From a checkpoint of a small sound classifier: muon at rate 0.0092, held-out accuracy 100%.
Rows from block 7, named by matrix and row number. Rows with one number belong to one neuron. Each number is 500 + 40 x the weight over its row's rms, rounded and kept within 0 to 999. All counts start at 0. Numbers have three digits each. After the name is the row's rms in percent of the matrix's.
# fc1: MLP up (model.blocks.7.mlp.fc1.weight, 1024x256), inputs 0-85
# fc2: MLP down (model.blocks.7.mlp.fc2.weight, 256x1024, transposed), outputs 0-85
fc1.291 101:511538559561526504461492501543569552451491418562449496509399555501495511486531544542515528528497525502455482506581485456481505548536454522517457569548509544466524532548527518468476481495470495419524505504552488432517454487459461447505517502476492509530416482
fc2.291 096:472468533519481521426506546554502397504474444516469523506533490570527570522439537538511544457446498539462553536501500468421538527554459417497547443492501503500499545494461434415533560527435551518579510513613521433525528500485430404554505503509501437542471504
fc1.292 087:516579483516483506471460521464551486438559523504533556459500500480463547536548520438436454547516485541478489510429518518498489463465480481447434557482511501507486410498483529469647477488526532411574515523529502492506511492520529484421502511506490486505547505
fc2.292 100:538481459611534526464574524504503505528514528419463471510511501500469494480531508527418531570460518425474507496582519520435458481530536502431481569475455529556529566459524522514479508497521483529528448448432534438548537445532475428432459471473543473491503479
fc1.293 103:422492459518508560503480505467545474500450579488437521528514553488511526515575549527421526470500497474478551545497442484496610559488472468493559463476497466501514547497428523479499490501558468480456352505410495458525489507444477483481534480510484477468465511
fc2.293 102:478466533489497506548446464494509520485466488466515526486505415542474522483462473479480453443519525507503514520566514414498507530502492508458565476450505478465526480485588505555544595464477592447628502461527498520610494478493478493551493415580532534451449529
fc1.294 096:523492530510395478494500481493498502429511470502598395570419514413498514481561446550464426525528424557519469583485551479548470544449502519519456555502470490504472512475467524513517537468505506530391512460547458512433523512538495550539548512461485520533568500
fc2.294 096:477500522493505478485497394528484449527515531438548510488571524455513506391473571503434451466490496514401496523508480480483454554487489463547505492566504471518593508475422539520536548490470507453531551454454449495463511479477504523460475560467560458536536487
fc1.295 096:572428556444516546510504527493478522558469503575462466488456504563475497523525486526497528528526452537481565516483530535490435550468534534528590554554503500494509499495471474473472434523455458455495531423486457461537507454439540539509502552516548517493511512
fc2.295 100:558484519494474455532538574499569477468527543476473512565616532533544463487509445429528574462565593517542440541511555530480492539473427533530417527497455476564450511568515493559502433488535421543545535494530459519493527527490511514519463519499545488491545465
fc1.296 097:445522487493491456473565550486557484473488510562489473485506490543479489553472520521517458469496492469532453465456486501517461489465548482485524471486544457501527483448524481507497530474497550480490479527481498458520440583475510513418557464430438463478535430
fc2.296 099:511451497519520465465534436468480542484478467468495464513462509523441480512475512521533443504569527471476552481471416484583446475528471549560531519487494518432506552490438462464496463536465538540565559504467476481508584495481515500552553518513511502522453523
fc1.297 103:454611461415445546502509420542441501526504565471530470458492500480455517484494497469502443523552475416504451532510499461577490462448517513462495547573484466536432498542508520452529468494482542474530502477457574535535521494486491484508509491448461481523460505
fc2.297 100:591490501486476504498499507486514486509541538500480545543532541576538538494550550559462550544510498491558517516499448540544489537428478534478552528445492419565523501557489422449481530475497467524454480553534513450543554465536484519522452507451533558540511407
fc1.298 101:534486469510509502533492458466540497509529540491465558386462539586462500471435500405516454517515556456574532426482555448510518547521578465541487532458451451548477459524523485496539479475506468502473474503508467491473593514515483462492575464522515536566519537
fc2.298 102:465461481494504454533474533485480479540521578524476524526456536551512454516505511416476534481457511472429506440521574553494459431437562480570451529482438500604495439506506470462526530399477465583501420538465482495449464505471512515464521512586557545501498502
fc1.299 101:546487432510474428530545457483531541519466519506513530516557472436427494524498585488474494477540468505480555558477515551520474523449458574450482527460495539492494476525528488470499550467476495545481493521449499471477469473509501474435503547514532480443543497
fc2.299 101:490515476536522387458477543503513569487532529409578468537455519476552517610539491522467488523484487587534503507462548579471594431525464475419475470502502557470523483468456489557492494534552486500430449472520504584504430504518462466478472558490486496477496493
fc1.300 098:441552502488457481560479564500428564474457496441469562570463557481427533471443406540517483496473524527545522524470488450412487501548485526502475535557514515471517520468481486534468495546446423479450440547440495440515508511547493479466539537555469544480554463
fc2.300 098:479512535503542485515425505458521514481577477500512482477569504458448497454466491454544502502562439528453516506469458569454571540550516579505549465479561565446424548547516489441439523461505484519470531447547525530502522451517532453468512457515498489532515513
fc1.301 098:536550502385506484468476506491557525473482523599478448523533524537473497436478538542575487521517462533534523474530499484487505478548502474495470554511528482545460557505509423545474544444501403509464538565438470542485569404554495462462518500458516613493494464
fc2.301 104:539515505460469471493512502483530506478565539550482499530481556464490465530545531528521477558495547489470446503496475483492560498483481486438528458459478547558524494432493486527463482522481563460466490503446488625537551528446522553476428545572448575525541476
fc1.302 099:438508516471507421421528552543514546585481489508520508534579484459484465481541538533522489520554480557468537511538545507465447535563532559565410564520507455509543533491526520506499461507449492519476484523510422484491472589513511484537473488488515550494523431
fc2.302 096:494471525519485552491433498553447536468474513466493468462526472485462477551498507478519472472516573418598484479513491418557535607522542602485505551507477470474478451430516507446461495504503451532534534499472494502484552444502497513536478539474596533544536549
fc1.303 101:494468449458589502444566427491528506434513491544507478561466505528517538464484545510452437500497415434493474486495567524533550452559457516477505545440480490474493417501479515521451462502477432576479457434461489441500460492526511491506481507476518515512519516
fc2.303 099:477514456461500467545472552538534433486516506435554470537522514496454594420483461413480452538461490437397486440406510518482507535472510496437523470486537556520501421484502498501430477544505511554486494449525523550521607494503467509524504487440511572529509527
fc1.304 103:445430542482426392526526443489500491491483539526474499454429417553481491491557501409517476526496407543443451516504599525470453503539481484496486483485469453530564468499423469494492411537459556541473559594536484496434543537512489492527536536541501561507529536
fc2.304 093:501481534487585537407521466464483494530579495474460563511466470490529582487440578598397418460546512603467494494571545463481496493446490523461511473524545419537460550490502465530534475487514542514496510492436477509490476482524518516536537489529522479508471512
fc1.305 099:483468446463491475455498551579487463512514432509485489451465507514488564556464506453542497577526482485563502458555483561549553514471534500471473520511508490491523508599464493424493453540473443493433501507488456515550506465566503502516522403450522434492533480
fc2.305 102:540449523426531515508558547533514498447519515521468477454431499479486520495460514506556488480497405482483509588585507509531496501474452451512459529504501479462592484524554486543484549478496434408534457525344463470462481503549526531543440542504479499516572587
fc1.306 102:450499458506553491447465449431526474519471579493497495442546486481497504478487448523544514443496480499544505505537519532502508535484448522533509512487497500466530530428454503500491501502507473507407503559487521490564541479475516433560474513458460449519529546
fc2.306 099:512491469463545499490471515514563502556508455434541514503461520467481512527455523512517505531442504506534511512507475584478508541480491538463518520432460509487486438466489454520444489580505548509420568501513450535474487507545511543459475497501457473549531499
fc1.307 094:517483553507497523449478478524505466501457514491492477494484536552522454425586543495342449492568557459565488490459430474506542486479489477518520484527561491522536484424537575545459441519525491448469460560503490532492485465485520461515548498536540446496488509
fc2.307 102:513512487535492405481500532523468511439473511544486517494535511488563497490501522421441495429408528516515503465533518435549478489519579465461486505467478504497549487450416552577518509493537481516477496572487463488554563440512507563515475534479504543467428470
fc1.308 102:515448468482492544509452479492470497479517467508558483572522530591518482462463466618515558487499528500525456519488518565501534579524530520466500502543522397516551585451518500553469517464520471463512603475520426440496518572471491537453520447478533461552486464
fc2.308 106:505452538497494465474433463468530524506458499484459505480500462516534497502533537544525513430503495515510518528516555576578450512500573498508514551555468481458462462479417448467498550494539523522488478502425421390574497520461518502564539528445548459523519480
fc1.309 096:387526496469484518554529519435386493516491515495542487509492487560499543436454477453555477487498429477513486467496501557458482484533490541502448491465506615476517480458505495527490546499471565526538532501480582488502532504556433442591499490475540451439436518
fc2.309 099:491443454440506449588481504579497531431515417442450470502490527513494526492444494556485477463459523565594475532490538513499491556593476506531531538492527521575506550499512500534500468480503506450540465504499465432490581464496553511487450510523497514478494487
fc1.310 096:547461526507492483499531491505422593498517479624569552419529431485498496469451529464473422487464477546486557503523532456500482497437508549474421422467570492494447474517494497465566554477498463421504552540448517490514561477488477431486544469516546560530505521
fc2.310 097:491500467498472490407494489522492442526553460545408549557419468529436481520531483430478486482524513459446484517543526508510468490495478574455436458486553536523423446574593434535445488500502450488450519483517508513549488463503540503530469528478445521569455520
fc1.311 102:500558501489530511500560471511442484454447516519427503568464547489530449402547458470584522568456541500494491529512480503540520492554569487469466485556458505370529562496486502472451456454513497523540506456469509461578466511410477474486535563508494464551495442
fc2.311 099:448472536599465504452492432559530563520514434455452544564532532545481509464508474449483466486495513480530534498503539501445477398546523478442465526556485529517504474513513587494507513492463533535423514501454520501487489526528551514488441465527550537497413425
fc1.312 101:529462491505504498494481527547492547468483440527476490528537506454444530520503466498518468571447447530444474543438547556551473498528516498526566526519561428503609482467436456458509395475494517528476522494475532514499453464479510576503454493447549535578444565
fc2.312 094:473511580546436542522568525503495437533478543476460448416524445515457497525486475466510398516489530506551436545488481489522509494492502515473493551544494541488501457494453458509473501545524381474540539535469480493521525539514435509567503448497525490493516489
fc1.313 098:479485489481541487499502441450598536523479508520550454476454520547456503434527571509535509392470515471456466496485553467501466523438535582477468500467510525503543492532483522554494485484514527551565504527520459505506470429488461465572420549504522467530522463
fc2.313 098:572516522574583450523469563520505478504492491566486508475534490499464529502505536537477544513489573542570536489580474483478495571470409533456404479493473489518434487574410435564474488455510479449510541509506580448405550488533561523568500551504512524535564490
fc1.314 099:472458438482505516449513457497520531517444471472557511503462540502500514460532453547596582540439481510466508535539480528458519573491490479545498467514603477466567561535542449521439505549445509548486489462457467556491473519419521535406490452480492606495533530
fc2.314 100:487532567511446517529461501516429484448494509497553575553420481542459486451484508466516547456561485451517510473501542420516426480549501528479513493465558448492485535592435496514428485496556451445602528549504468495520506522532565518555458517520538488470500493
fc1.315 100:534506494567539550414460496463475541387454535430513502531493465505489545499498471495415471515459506481475528438457504538544537476489552533504494543529556528614523531537528433480458510462558519475539478535451536475551538401576488489520511526499577472574487455
fc2.315 095:543498505564494502511510492476416469485466524476465494556519523368523520443565526581579498568472497419502453508506494471518484469492530491495469507432557499553459463507533488486515480472442540495496495477451423463524456508463531561460551437443499471524451453
fc1.316 097:471522514562441517504512523506496467509565460434464529499552487533541513516504463475475498506443566495511573470538495514525578531553480545563461497497504522499524520505441498550528522528514464516546437447472500521550486482477471456544462537490419546483494479
fc2.316 098:469531498483517535512509513467555541474544410525518496469520434596487469492450512496448445543480532496536471514494506473589479512462407462459519491516476523541549505490531481472497558471460524498534536528474439501535583551526396497448493520575507491456499504
fc1.317 105:503542568546402508525467495532537416542523516512481463477445480534534477503445513502520467507537507400490501496532464501471514452482481553358474527551534492528509474449482485520516465482478427504494528522567517558451470490480465568474556515554518477486537534
fc2.317 100:453427485447551477449442489482489449545480553515453526555589436552487480521468514567523490472482506543497470457516505508511537535542431480470478497505510496523522482505479514562458505454542502456463537498501488534488442511467481490557522470497510492506580484
fc1.318 099:545464431500477585482533556561464491458548513510558486528472464531462529489515580488485451473496549463465490452434472544513456475452455501505517517552532527537501481490447503521511528437527486471547454478510472508457503470454486425484447456533450484557522494
fc2.318 100:509518537499479518502519489537547498488539506576517548509539547480498496517515515523555545528546469497463482413481565539412515524461497501408479470488554536469565547481455449541533595464500450454442484493531487504491557546556437536423509481489478457511485570
fc1.319 104:539487496541458538489475494496472505541546432427538520456490485482574510518613513468491505493498460477523500497529511590578461478485534485461570498534531468504502495536473488456496500458489464517470483503461509421456495498484440502449477471507469507525415513
fc2.319 096:469539418478526494517532498500462478487549421454523515500545553561490457498468512522461505509541487552474483484518448483517520433489475481550511496509473545461523509570456490509536554487480526519487418475477414504535481499490578440469443470458457562509529503
fc1.320 104:532517491502523498475574488568478506444554421453475457525538504510459476542450480518551490605494560516506548552473533591576501458455449483553502472523550444539548503519483479541514557483534529498530486448478487513541533433523559569438448430535507540503444538
fc2.320 095:506494547462441482472494448466500514487493558431574531503594444493500483559476427486555525478528444508533466532477390537500546457475417454450512504447517525516507482449478507441482553515592547558537479545508548509496487488504471464448438545486522481502509523
fc1.321 094:458585530476449428522533466569463545504596416486464536521488517487493470472487567530514515475527536441531434463531569581490510454527479536494496506475495473514546470544452550463463533500539525532582540501435454445594489509537481509475552517494506497480568544
fc2.321 099:499507550571478532476520607589439594479458472498435481508485493540467458481505500538495485484465496592507464501499546472484512473448503518525535471557465497545491480527519485544497502447484441530481590533537532480583490506552500537501522459524542481544531523
fc1.322 096:478534564452488463475485498466567574536576509576524540444503436501449534486504513561435526478568576490528482486552503517525534422569488512615530492515513479529514508483463472548535588450415453465494484540500512475423515435519474497505471568523452494481483478
fc2.322 104:487442490530458520570489481454492505527467507462537481431479490516543478462491558409450538499490525465521498490476466452430480452502550517509553569552527523547472517422498529459492586513494473499476504438497466535447496425521465507436616443539557584518516516
fc1.323 103:514520509443507523442513497504484419494445449474452405558508483502474552462513502545485503498517472574571448460509470459527489455545483458531485470541487406490491559402477443488467499505549485485499521465530469550510432586531460493523522491495481524476488499
fc2.323 101:439458511500487539491523487514505504497433457475461449434451461508510589539548525569466521526463650484499471466480535517492555546562500513532452467530513496439478565485574485474428513577465506495588528476459529498506548496494529471591544503488501485523502497
fc1.324 096:535553516478422571500500497503490548514494490372583484524492523515533462571456476533510555521483489462463517559438528500540449461544488526493503467496496510366555499505500454537504548499501548455469485456518478492506470554454527518491471565512504483517528507
fc2.324 103:586484484468512496513503560459464567520508524533493538517490497511439495478591495521536514489549421516566506494536475445519420433512539463510492519510518469453381544522410483528521503402469435491486451453529507432457537442518477513487465448405454440509553560
fc1.325 098:564540465483455405514443528464433503540499507515475537390508554555520514503532453573476437538475413507455479493551492544552530485493513541555544531519564481495554561498476485551484462536486449478537506498522499486459520432444522481458516501472488522500522459
fc2.325 104:553541469493500462549574553467474504506596502545544501484577499526454571485482505538494520541419487506576549514435439479497506476500511491504489432538487475450477534488473592547532539454439464553488498456463561506431473522472465491504551568569457493427478529
fc1.326 099:506507489502442547488479540508468482469477452556601445472515503522525522526532525496457489469503458490501493459507535433572489486493524456477507529470482533463457464501526418570471492454516540442535487548497481476450482558545487484491485547430445471465496509
fc2.326 091:558491506448597469529524516469422533477488528455562405574529520542505576420486503451489516519473580492517438515420499473416498420499519542490540485462546497501502570489494477504469457472507474464530524460476544550522531558436530459476548556482427509522510444
fc1.327 096:480488529423533552486511546521470478482491491466558540495559473489475516599499466481507464527508462469481491492533481410470489512518516507445484510524453479542433551522547480534504478406503555536519474458432550502584533437565485442512492477481459471466482470
fc2.327 104:476447572495394558516459588483515570525454456493456488452597478506461494368506428510497555517468484513530507498490546505512496463541483553373475470529494491599450472483477447516446499444441525526497476474572497469500536491500486482443463509493486472492526562
fc1.328 110:505559518504478466452458553519492424518486469531512521531523530508435559548499524427481460529487490565486515497505493507463519504507386551500525569558566520516480457537497508490554460506418505485495498446455465449471467531533494522463511536533527440475494488
fc2.328 099:448475475578527534447511506541517539481527501572510518510440503435497500540467484491523508533467470515474502526524524487480529547474571452511519539416591535449492465549455536444531537485469472491537484486492488450499435518451551466549485551487477423449468505
fc1.329 102:471518485533461440454477489421416509518500530496467455508500526507504500488526517549491476420500531492489520538483569457514517537467492554462510504557446422504493481480512519534454499554617564489558544517528535586511488546495526625513454474425510524528448483
fc2.329 087:458558502570590508494521448560448525509511482415405524503413459549489558514443479475522503437457549582453523486487490514618467481400546524497492409473555582423500470472489459517495513525511501478559543548471532507483481473461513544489443542533549541517544577
fc1.330 098:483548487534468371515414534425492553486485535538486518522481536496508553493470436524467460502446490523480510391529418483444492479483485515504480553503491475533526445457505465451555507442500536406581510427469450472468504537515558483447411457520396436475516488
fc2.330 105:440544512477588517488458473445460458484515493461417546450478530499408440500491485499525543421479577434537427449487477547406486408532517501494537496514486444466486505531513486506517467541491548479436492490453485544473450494504516514495498456474511433541419449
fc1.331 111:495513478439491439476592532533436551530492512491452443483528495504511480526520484454444460444446501562522521473495508496522483466541523544496492488541516501474551487444572507542467567495493472500474453555563483506576539524495465495495511510492562550522476506
fc2.331 104:517482549417587527491515490485495508541546590457486505532517489417515470485454497562507561467472568444490479465503505471488452500545556504501497516530481552527453453555530435508453466516461453482529475507509467494479516471585518529480482467550464453468459497
fc1.332 099:481499488430546480581541525538495426536472514457472576525505458555529515552567509498439545545471455499460468488527496490530450483493525532541468478504489459527482594559468508524500466492516547494467584558489562519481509573478566456519539479482531570511506395
fc2.332 098:497434461526517533527432499487503456482514444512514528476452467516516503532402473575465542491455496486481470495497485414499472549466505488429463509531500515503529452537435494462506465512537501474499457422499501445510490455471498502533538514463606496551473500
fc1.333 099:507463474432518512524498482559490499482451549464492572440553483535512496502481550468422475502548535522480465483550549444503510492529533527501523493564465456432582500506574498525482474517470510498566548457419402473500456460483468562463544486493552524531493548
fc2.333 101:502542475460506510519560484477485466510448529498464543586548450460521508479496417506501574519551439477514510518464497457474469500497492528453478505503580443495541476444524475479477503548511497467505517464443487477486556497530443528529542515506506544552547441
fc1.334 103:489533485498526490402483540500486467464503506466543492495562555495455463515529500432462484473433466424479431529515467540525550434576497629450476533488494477550555501501475481492505560440548514568424512517474483453495486482596482500547554494595523451507524418
fc2.334 100:549453503487540501395516465403552431512528518470512528499476495515502523464497526555473501537499463454559462474487559515557562477472505500457567455496556451461491509498461449541505398487448527482504548512468464484563488507485513524547531519502473516507493477
fc1.335 104:460473464500531510468519500509448513420529491552467494557579608512547543490446505431464486495477446466538505565506501539460498549513535534491473498499503511471514551460434514512495476519442553518493483473604557440524492521515467508567486456505472494435480473
fc2.335 102:420483419460408526482562469513444496452503523529466471430444463415542449566472542597489479470517518518499480473470531526521448536506495437511520503410499564462527449466489491555482548467567474499511500501492502464544471493475536511415438503428505455539509537
fc1.336 106:507557465436553458526527533507460477495561527485527486468507487399440468437564492527503545513465548539534568547400456524538485542462473521505538553424528522493520532467509497476569472423495502483495532545597514505519505540443493453521435484507442520483558507
fc2.336 094:516490520536507557460542539515506537493531497470546606535557560466550482504551548539479516565478487490484484472485537519494527498495530482470500501518511571549561517527464502521583593515477500480498501563526581415517530424541499445480493503524418454502513449
fc1.337 097:589461497484488510514506460409500491503443456452503498504512532441460514576582554538506523548495507525468508447495533471448530445428497486538432492510560465477467464495447456450479621499481474463539432475524562533532494450506489483515469445537492456493467529
fc2.337 097:447541521528452496521498479594471501515490536511464508437462474538453507494514540493445512544482513496517572393516499458477486579481517436466466485442408512487537484523499544463462486525520482505481474448545500564499448599429478492462422486471576494507483526
fc1.338 099:494514470481496510510489523430521531520515540498480566431431483475423529488500562504536434489436521469506536460483560503569582506583578500512476507524501446502457472507526443492435501480542480436447568529441470491591471568510506515496524527538466503542451515
fc2.338 107:511488509484505447541442509531542506498592437533505547483522500491468528497460523520442462519471404582433479551513507555527458470483480553510566447481462508486506557521520458544542532552468494470513476487517487544475442480506463555573551489486474480516496438
fc1.339 101:522517476482525441510491484474511452466512519484492463550549479557496547512560472551507472551497368530514480565473461501487533473518565486486444566557502426426475447499507452585473500524482483487494438518502549494536469515487551555401523537489530523503427496
fc2.339 091:486468473507468447490454528506505525513551517483425542447531491560483465615468560510525476508468524492556484502564459519469513549487429501509440546443489502565471470566486532543443509506481504524393435510479531481602461573522510523458507471435504461511536560
fc1.340 109:501487543472505508503446452485483487517482422429566516519505455475505470454445513525463427510525482523530450505483554441538462516510482438522526473447462451528551527555557508464549532462475494489501464498538456488478381449489492607498608546509436503515512494
fc2.340 102:457569523527469500465496487440535499494523426567522520437493507454455531491498538512520418527380527502529508501547427497454432533479442506503498494561407496472482524477514558494516505462527436488473461518429576466450477479527468499517551408512527501469541491
fc1.341 100:533602547523390541498532442509591433505414453471515537464514514425559501459443471537503484472508506476515521555517503458478499531482456527440511504493472493467484568524524480475506521524420452536488534482518501468539444465450512535487497512464523527546529492
fc2.341 094:451484512482505473452436519468532471483457506545429513479553485507511476460442496475506518523484518550478542449549497504528444507557487517449494432483471525525477407451502466467562438513492405516539469523577484490436491512486535590497467456559439483562535512
fc1.342 105:563519506517505463527445457503494451504554463510471477525487573499515416496508514496382493576495533530536495465460520405499503473563548526482488503436543512564479502450497473443477477499526525451558489512508535474479446575519545483488512507473520519518529505
fc2.342 094:478530514514495488551517521504558469529482501467569547544419506537567503462545544597482482517547461479505507603461506448494476581569484514434437503519447519535465524531566562459492470431494508512503447484540548417463516507446516456518498420520466458471535500
fc1.343 095:440520428519557565553445472452501473470526491529468444512489514499461481509474447412514598506517471449404498521474479493497494417515464509536496505555547492533456505623525548539458551485530469428427479504552501497489492454506539481568501463467479507531530504
fc2.343 101:574467487503473537590464438499495538452526498504476415508509512517502570451483444488436512498457515565563487479548526496487532489485547476483482464482536493514442478529518509462430474526495425467429506524469561458508513503479466530500413488476460496474511514
fc1.344 094:456532482404464444530583509510575505499568522460540581532458534473465519421502563518506487552466508552548528542496487535470480451468543541514511483467528536525448493522484506500511465543546561526508444527535494502591507465497501546444539481432533496523506517
fc2.344 091:543442516515546536500503489421537526503605544544455470555506496530488550491468442433520566517481435485491443523573482527556516511492561475505446463550471500459506547486427518487431540542455591535413525531526461387472462511471492500488519473461532419495507492
fc1.345 103:489473536525508565504573468461449505498515494496496561484578553576507496547502478492445479479472483500482533477488432475466557486492486470442528525488532452597525497506503440523526511556522554446513516519471500527528492457475579446561514489531522475425471407
fc2.345 105:540456462580477439493523506512526487557532514482503463424477487480466486528467454481495519425496532479529475514549494488451458537499521531493506524530504446546471513481502581444493454394525532554507431455512515452477481571472516520538509482541532461561492525
fc1.346 101:471550536547467450456527448505523425525416588462475450502452473520570502510532526518522501430547533460511514540427474479555522484536463485514488399544478529456495572455504490483467481515529459523489499485491514563531530499585495458528524452463511573464476499
fc2.346 092:401502514518517516502469529488490484427532497516446460477478421477476488515523477490462534442519396527504508506588529478521510477503552556501412428524495499528536495508455517442383488471486479486463463506526517472482482428541547619517503534492465458477527541
fc1.347 097:455501501493514505528552518386560523490558448443491511495471465487501564544539523506502422564504503496491495490513526496436489514545460544510542475590489534505514547484582458452527508453457495492466481440451558578493447521627554493503470532561439526488507437
fc2.347 100:458542577472534484561522465523518572499531548517476538465456458506487522414472513469552486468536486504457483476434529446509552555619582475456513479512475420488513465439546502565472511528469498513547496444482461504450509440499531418471570485567483503444439466
fc1.348 103:508528465497534528419547571503494477458564452515447451473548442515504488477520443564477523489474538413522514485525528437492549482436531451543548505522495419483526520516448453480560506482491531527445508544564420486499466550532480552488460498543461520527599473
fc2.348 093:507397473474575479523579524549556440483501491590448532503489510590475518495538480511524459478498529480496400530481520518469443504494425495462518525452523477524536474602538501479414489488451542540524489546510544578587486523593462475506523433500547497490598516
fc1.349 102:425462443509481549484431495584539506450463538537485533596485471482514453541537472496506522545574510506458479505501525475498519456482477590477469515528527472535555484479567447506437554498465550502503439486482478498512510465521447480420540518482496445515524501
fc2.349 093:494522524492478491547461465479489512513545424505492501514464467523544454483464549497570419590501432505535595520514547491445540402494565493451492480429424561503463478502496574565566497490469438551506534531475532465464584501536526451487510482477494490478478536
fc1.350 099:495461413479544514555444514556570507475478519434457544495475469491533551496523401458541570453475471587501510462486544536552462477579501593509494441528445525469500500460411438433536517526487507545548441513431488509488467448496498488467515502493518548460423481
fc2.350 098:503564437515486498504517498453497480549441444464453476470540458459532474478452486485496539518459538489513482489490493494551523506558540490530458443489485579439499454539430491581507480535564440546445514524451528467515482451486521433521467462447386472499469458
fc1.351 106:533502549497505492524461506469566511526519473457545485444501510502441549584436565549499491512552421461472505486477589452539504478428517495511502623469551495531491522525471451505548452511515470560424439500494496461509470464493483516523499553560510455490450502
fc2.351 099:514523550556546579422483492495500497546500522529549512553437463547583545537397447535566505490456518557492477527485441463563525510519492472434527490515508497389524511534567454582506417488467523497460560540505508490489453553505445461502526491546499559527532387
fc1.352 106:464521499425551469537432512470467466516431497562445488467511552480529476522491539450514490479504502580542523490455465480489528435434546458464488517507522462552515495490519514544538470447497521505478523488473536503546474531520506551440450512506549513528474476
fc2.352 101:478472470476469477490440549465474444490506536451519517491531620578528472555516506431500529501435502506530381532443421396547495505495529540565531451530522560441509483486501487435547490553533494531470544502506521449504477528497547492521449499516504467485477457
fc1.353 095:514504445517601491501553520531503503537498503435500501546510525548504549548582518492530497581504486454470559546510527505580570484537428483479470462517524433510454522516504444578582453474500516463460504492521488550483496436563481490532455505552507518514447570
fc2.353 098:473571497559455524453459518504460462548508499499563501522508538541531512444488493502445504571518427552514519475454527493457473519493492433538532474451486539530439472429486471467498463500391539511513531466458509476493506609476506521469492441598502456517514460
fc1.354 101:548538551422534450475515522431481540464490462496479482485492510399489520490517533554528419525465496488458466499550482494498493539547532521605484482495506453494532522596513419485512549496528493572507474471514477425490492533577548508510537558546482523579511483
fc2.354 095:551456467487513572481462535504503519444486498552566470571497482568483530513539498552462498466467422563490534516513516504456501464541540487452505506491471508506545506532520473494416472428408530496486532473503524466449522529509498520581456472544515605451501523
fc1.355 101:538526552481522529499527534522493458428474450501492518502497506486556538481466565511531466460479518433515479478528507421567537549531494447462503413406477478537523528465417540518484477439471508550484528557538465553527400487485445460491481491466609574503517484
fc2.355 106:484548575464528531505443547523516533521478465503466513419462542483511507511470486522470518440457515473490516452510524537453551483500561508585474499406521492489388459482618402492502452550526449476546497460437484516490440500449421553472455537540512495553488503
fc1.356 100:483425510418518502425484500423549557464508450516472571519542502560496508475531490501479592480427509511504491526538594456467544592544478494427401449477478515513487407525528507417502494509519521529461464505504499473424531470525504541513488424509526509542429501
fc2.356 101:471420484553459496506547569498535519495469480444550509433506479493410502449470474481474446412484541442559516500454546444452483515421569483526506495515539518474488525466542516494432451539555409509535518470533503518530509527494504487502581459522437514506510451
fc1.357 098:454467491570507521491534533484484601558476474477533496548505602524447546492507563546509506478461471491517518461504586513512601508563584513428511479440535528559519521543473482485439565507508433505504456554521561558488540420462560462534541526525430565538470563
fc2.357 096:496532529459531544493474459516502453529488495544525505532466495479433492516462529455435491523449391515476449502464434509477529464494532469471543496470446515450551479503500492548502516345573465492543486444529519509514505516509476476499460479497535533459510434
fc1.358 094:542458442454479496580394567524494519491412515500478582466511475432501487549484494558530451441578529515526544514546544484518459506509472514509484493543550527493432481513546540542460509523485497473527480517454476490529507522494635462485542505496461465513525583
fc2.358 094:526566500533435514444531522441461560479490505475498563569477494450427545416452567529515532521509484480497483528513543567447600550538466498545500502557515478539530489508526478525501506542462543453472523543499496474500494464492471454482509517424571519538501479
fc1.359 114:459515506470530497469524458498438495549504481527494517473460546497410493499433424517450548501428430488523571484499574491543545485488477479435476478476505533514493462492418445439572557519485526471439538499417519498547524470551510485481535509494495540498506504
fc2.359 110:469457486537521480407498449522518512459534509496537488455428515556520496385518461485503510462523528478457488512505534526540534551421533517522496496511516512482465569567457485564587488484493494523506474508474444459464560530508433521530491475546483501520476553
fc1.360 104:519512503521523512483461497525512555416457497581533545530530492525437563437478437471467543505420578452555484526442504481477533512503518554508492525534513419497487517515591519501456437491496617449429532536459466508447436467526495453475404457463539507462464494
fc2.360 104:480513550488551483508547542455513501469482470545531559466544495543494537502491528443567480490514471489527533480498588481471449527480531458482558521511531523508494492487470515532505484516492533512483463419587494526510567542482459502533483490497513537496522539
fc1.361 102:467484419485550504514487464499493504490585525523547542587588482463522417546435527554536536495555448479534499526507497458505451495533495518538503501514520451467531520535467611471521556524481465467470511504500453435560538536513517434502580501485555485537417495
fc2.361 094:457502429434474480518509450497472508516606426486543508435531534473480517486504487595508434509516520490504559527473548469461488457462503514539576515429494556412508436526451527480503483462445499501561552537475545490510525515487482490557576498474464542523559516
fc1.362 099:501535572489482510441550512548495502527533528471479471462497521479464535500479538443512461573515490493504550480461519537492484437461494524539528495542534594451532497516536512430461519522491580502415517443445567457513420505484540555529544465468477474459499504
fc2.362 104:485480507488565477476533542509513543520504536424534411527550525444552551487552479529476569523522467391508476537546550555444495531477471461488531555523527519489489488440407498434502506416473515553468496532463503464565425581499514488491452462456550534553455466
fc1.363 099:509508481517464563416464499497530472486530483523527579520525492510439523430552553600527506490453447487562506482516438460510555537467474510566494529512556473476490417508539513525526492514531511513515496512465512491397520478509489507491465460422490511578456569
fc2.363 100:472582507428508562465526559509515502485528481507408593525466520440552463528506571519444498496511466430496492502498490461556472492551510496475507477414512458518405488459459453416573466489455471441490480456526508468477483506452576456470450488534503465488487459
fc1.364 092:477562458553481587563565547507509484480480527429592512502558467477481440473454525591463488507527484518515476526446536533538471471476518527424443457508444573474475588499453475471489514546436520485558423532561517549493469509493473487531451510537549476497462544
fc2.364 101:475455521426444525545501493517492468414503459477503482530472524474510518458488486526473556443570507479522443514520493428443510481523507515465422442507437544463415567537530567445514429491499523564473618492429509530555489489476519502494500510511456431548517466
fc1.365 098:491474512524383509474468496434550526515445571527534480424576499498486451549488548459480433533524511489484470543559498485546480502480466463476517452517474462457474413457426509471514443496548459444502505465534465406505486517396517581517577505470456440514485517
fc2.365 095:468489456449549484500498457476524514530461503430571516529443497528529496482532488478492447535501528458530547449426467474507503571546513497550498477583534518560406539522475594501566454526521598492541500494470474532456500500514528515463523521422493503499548483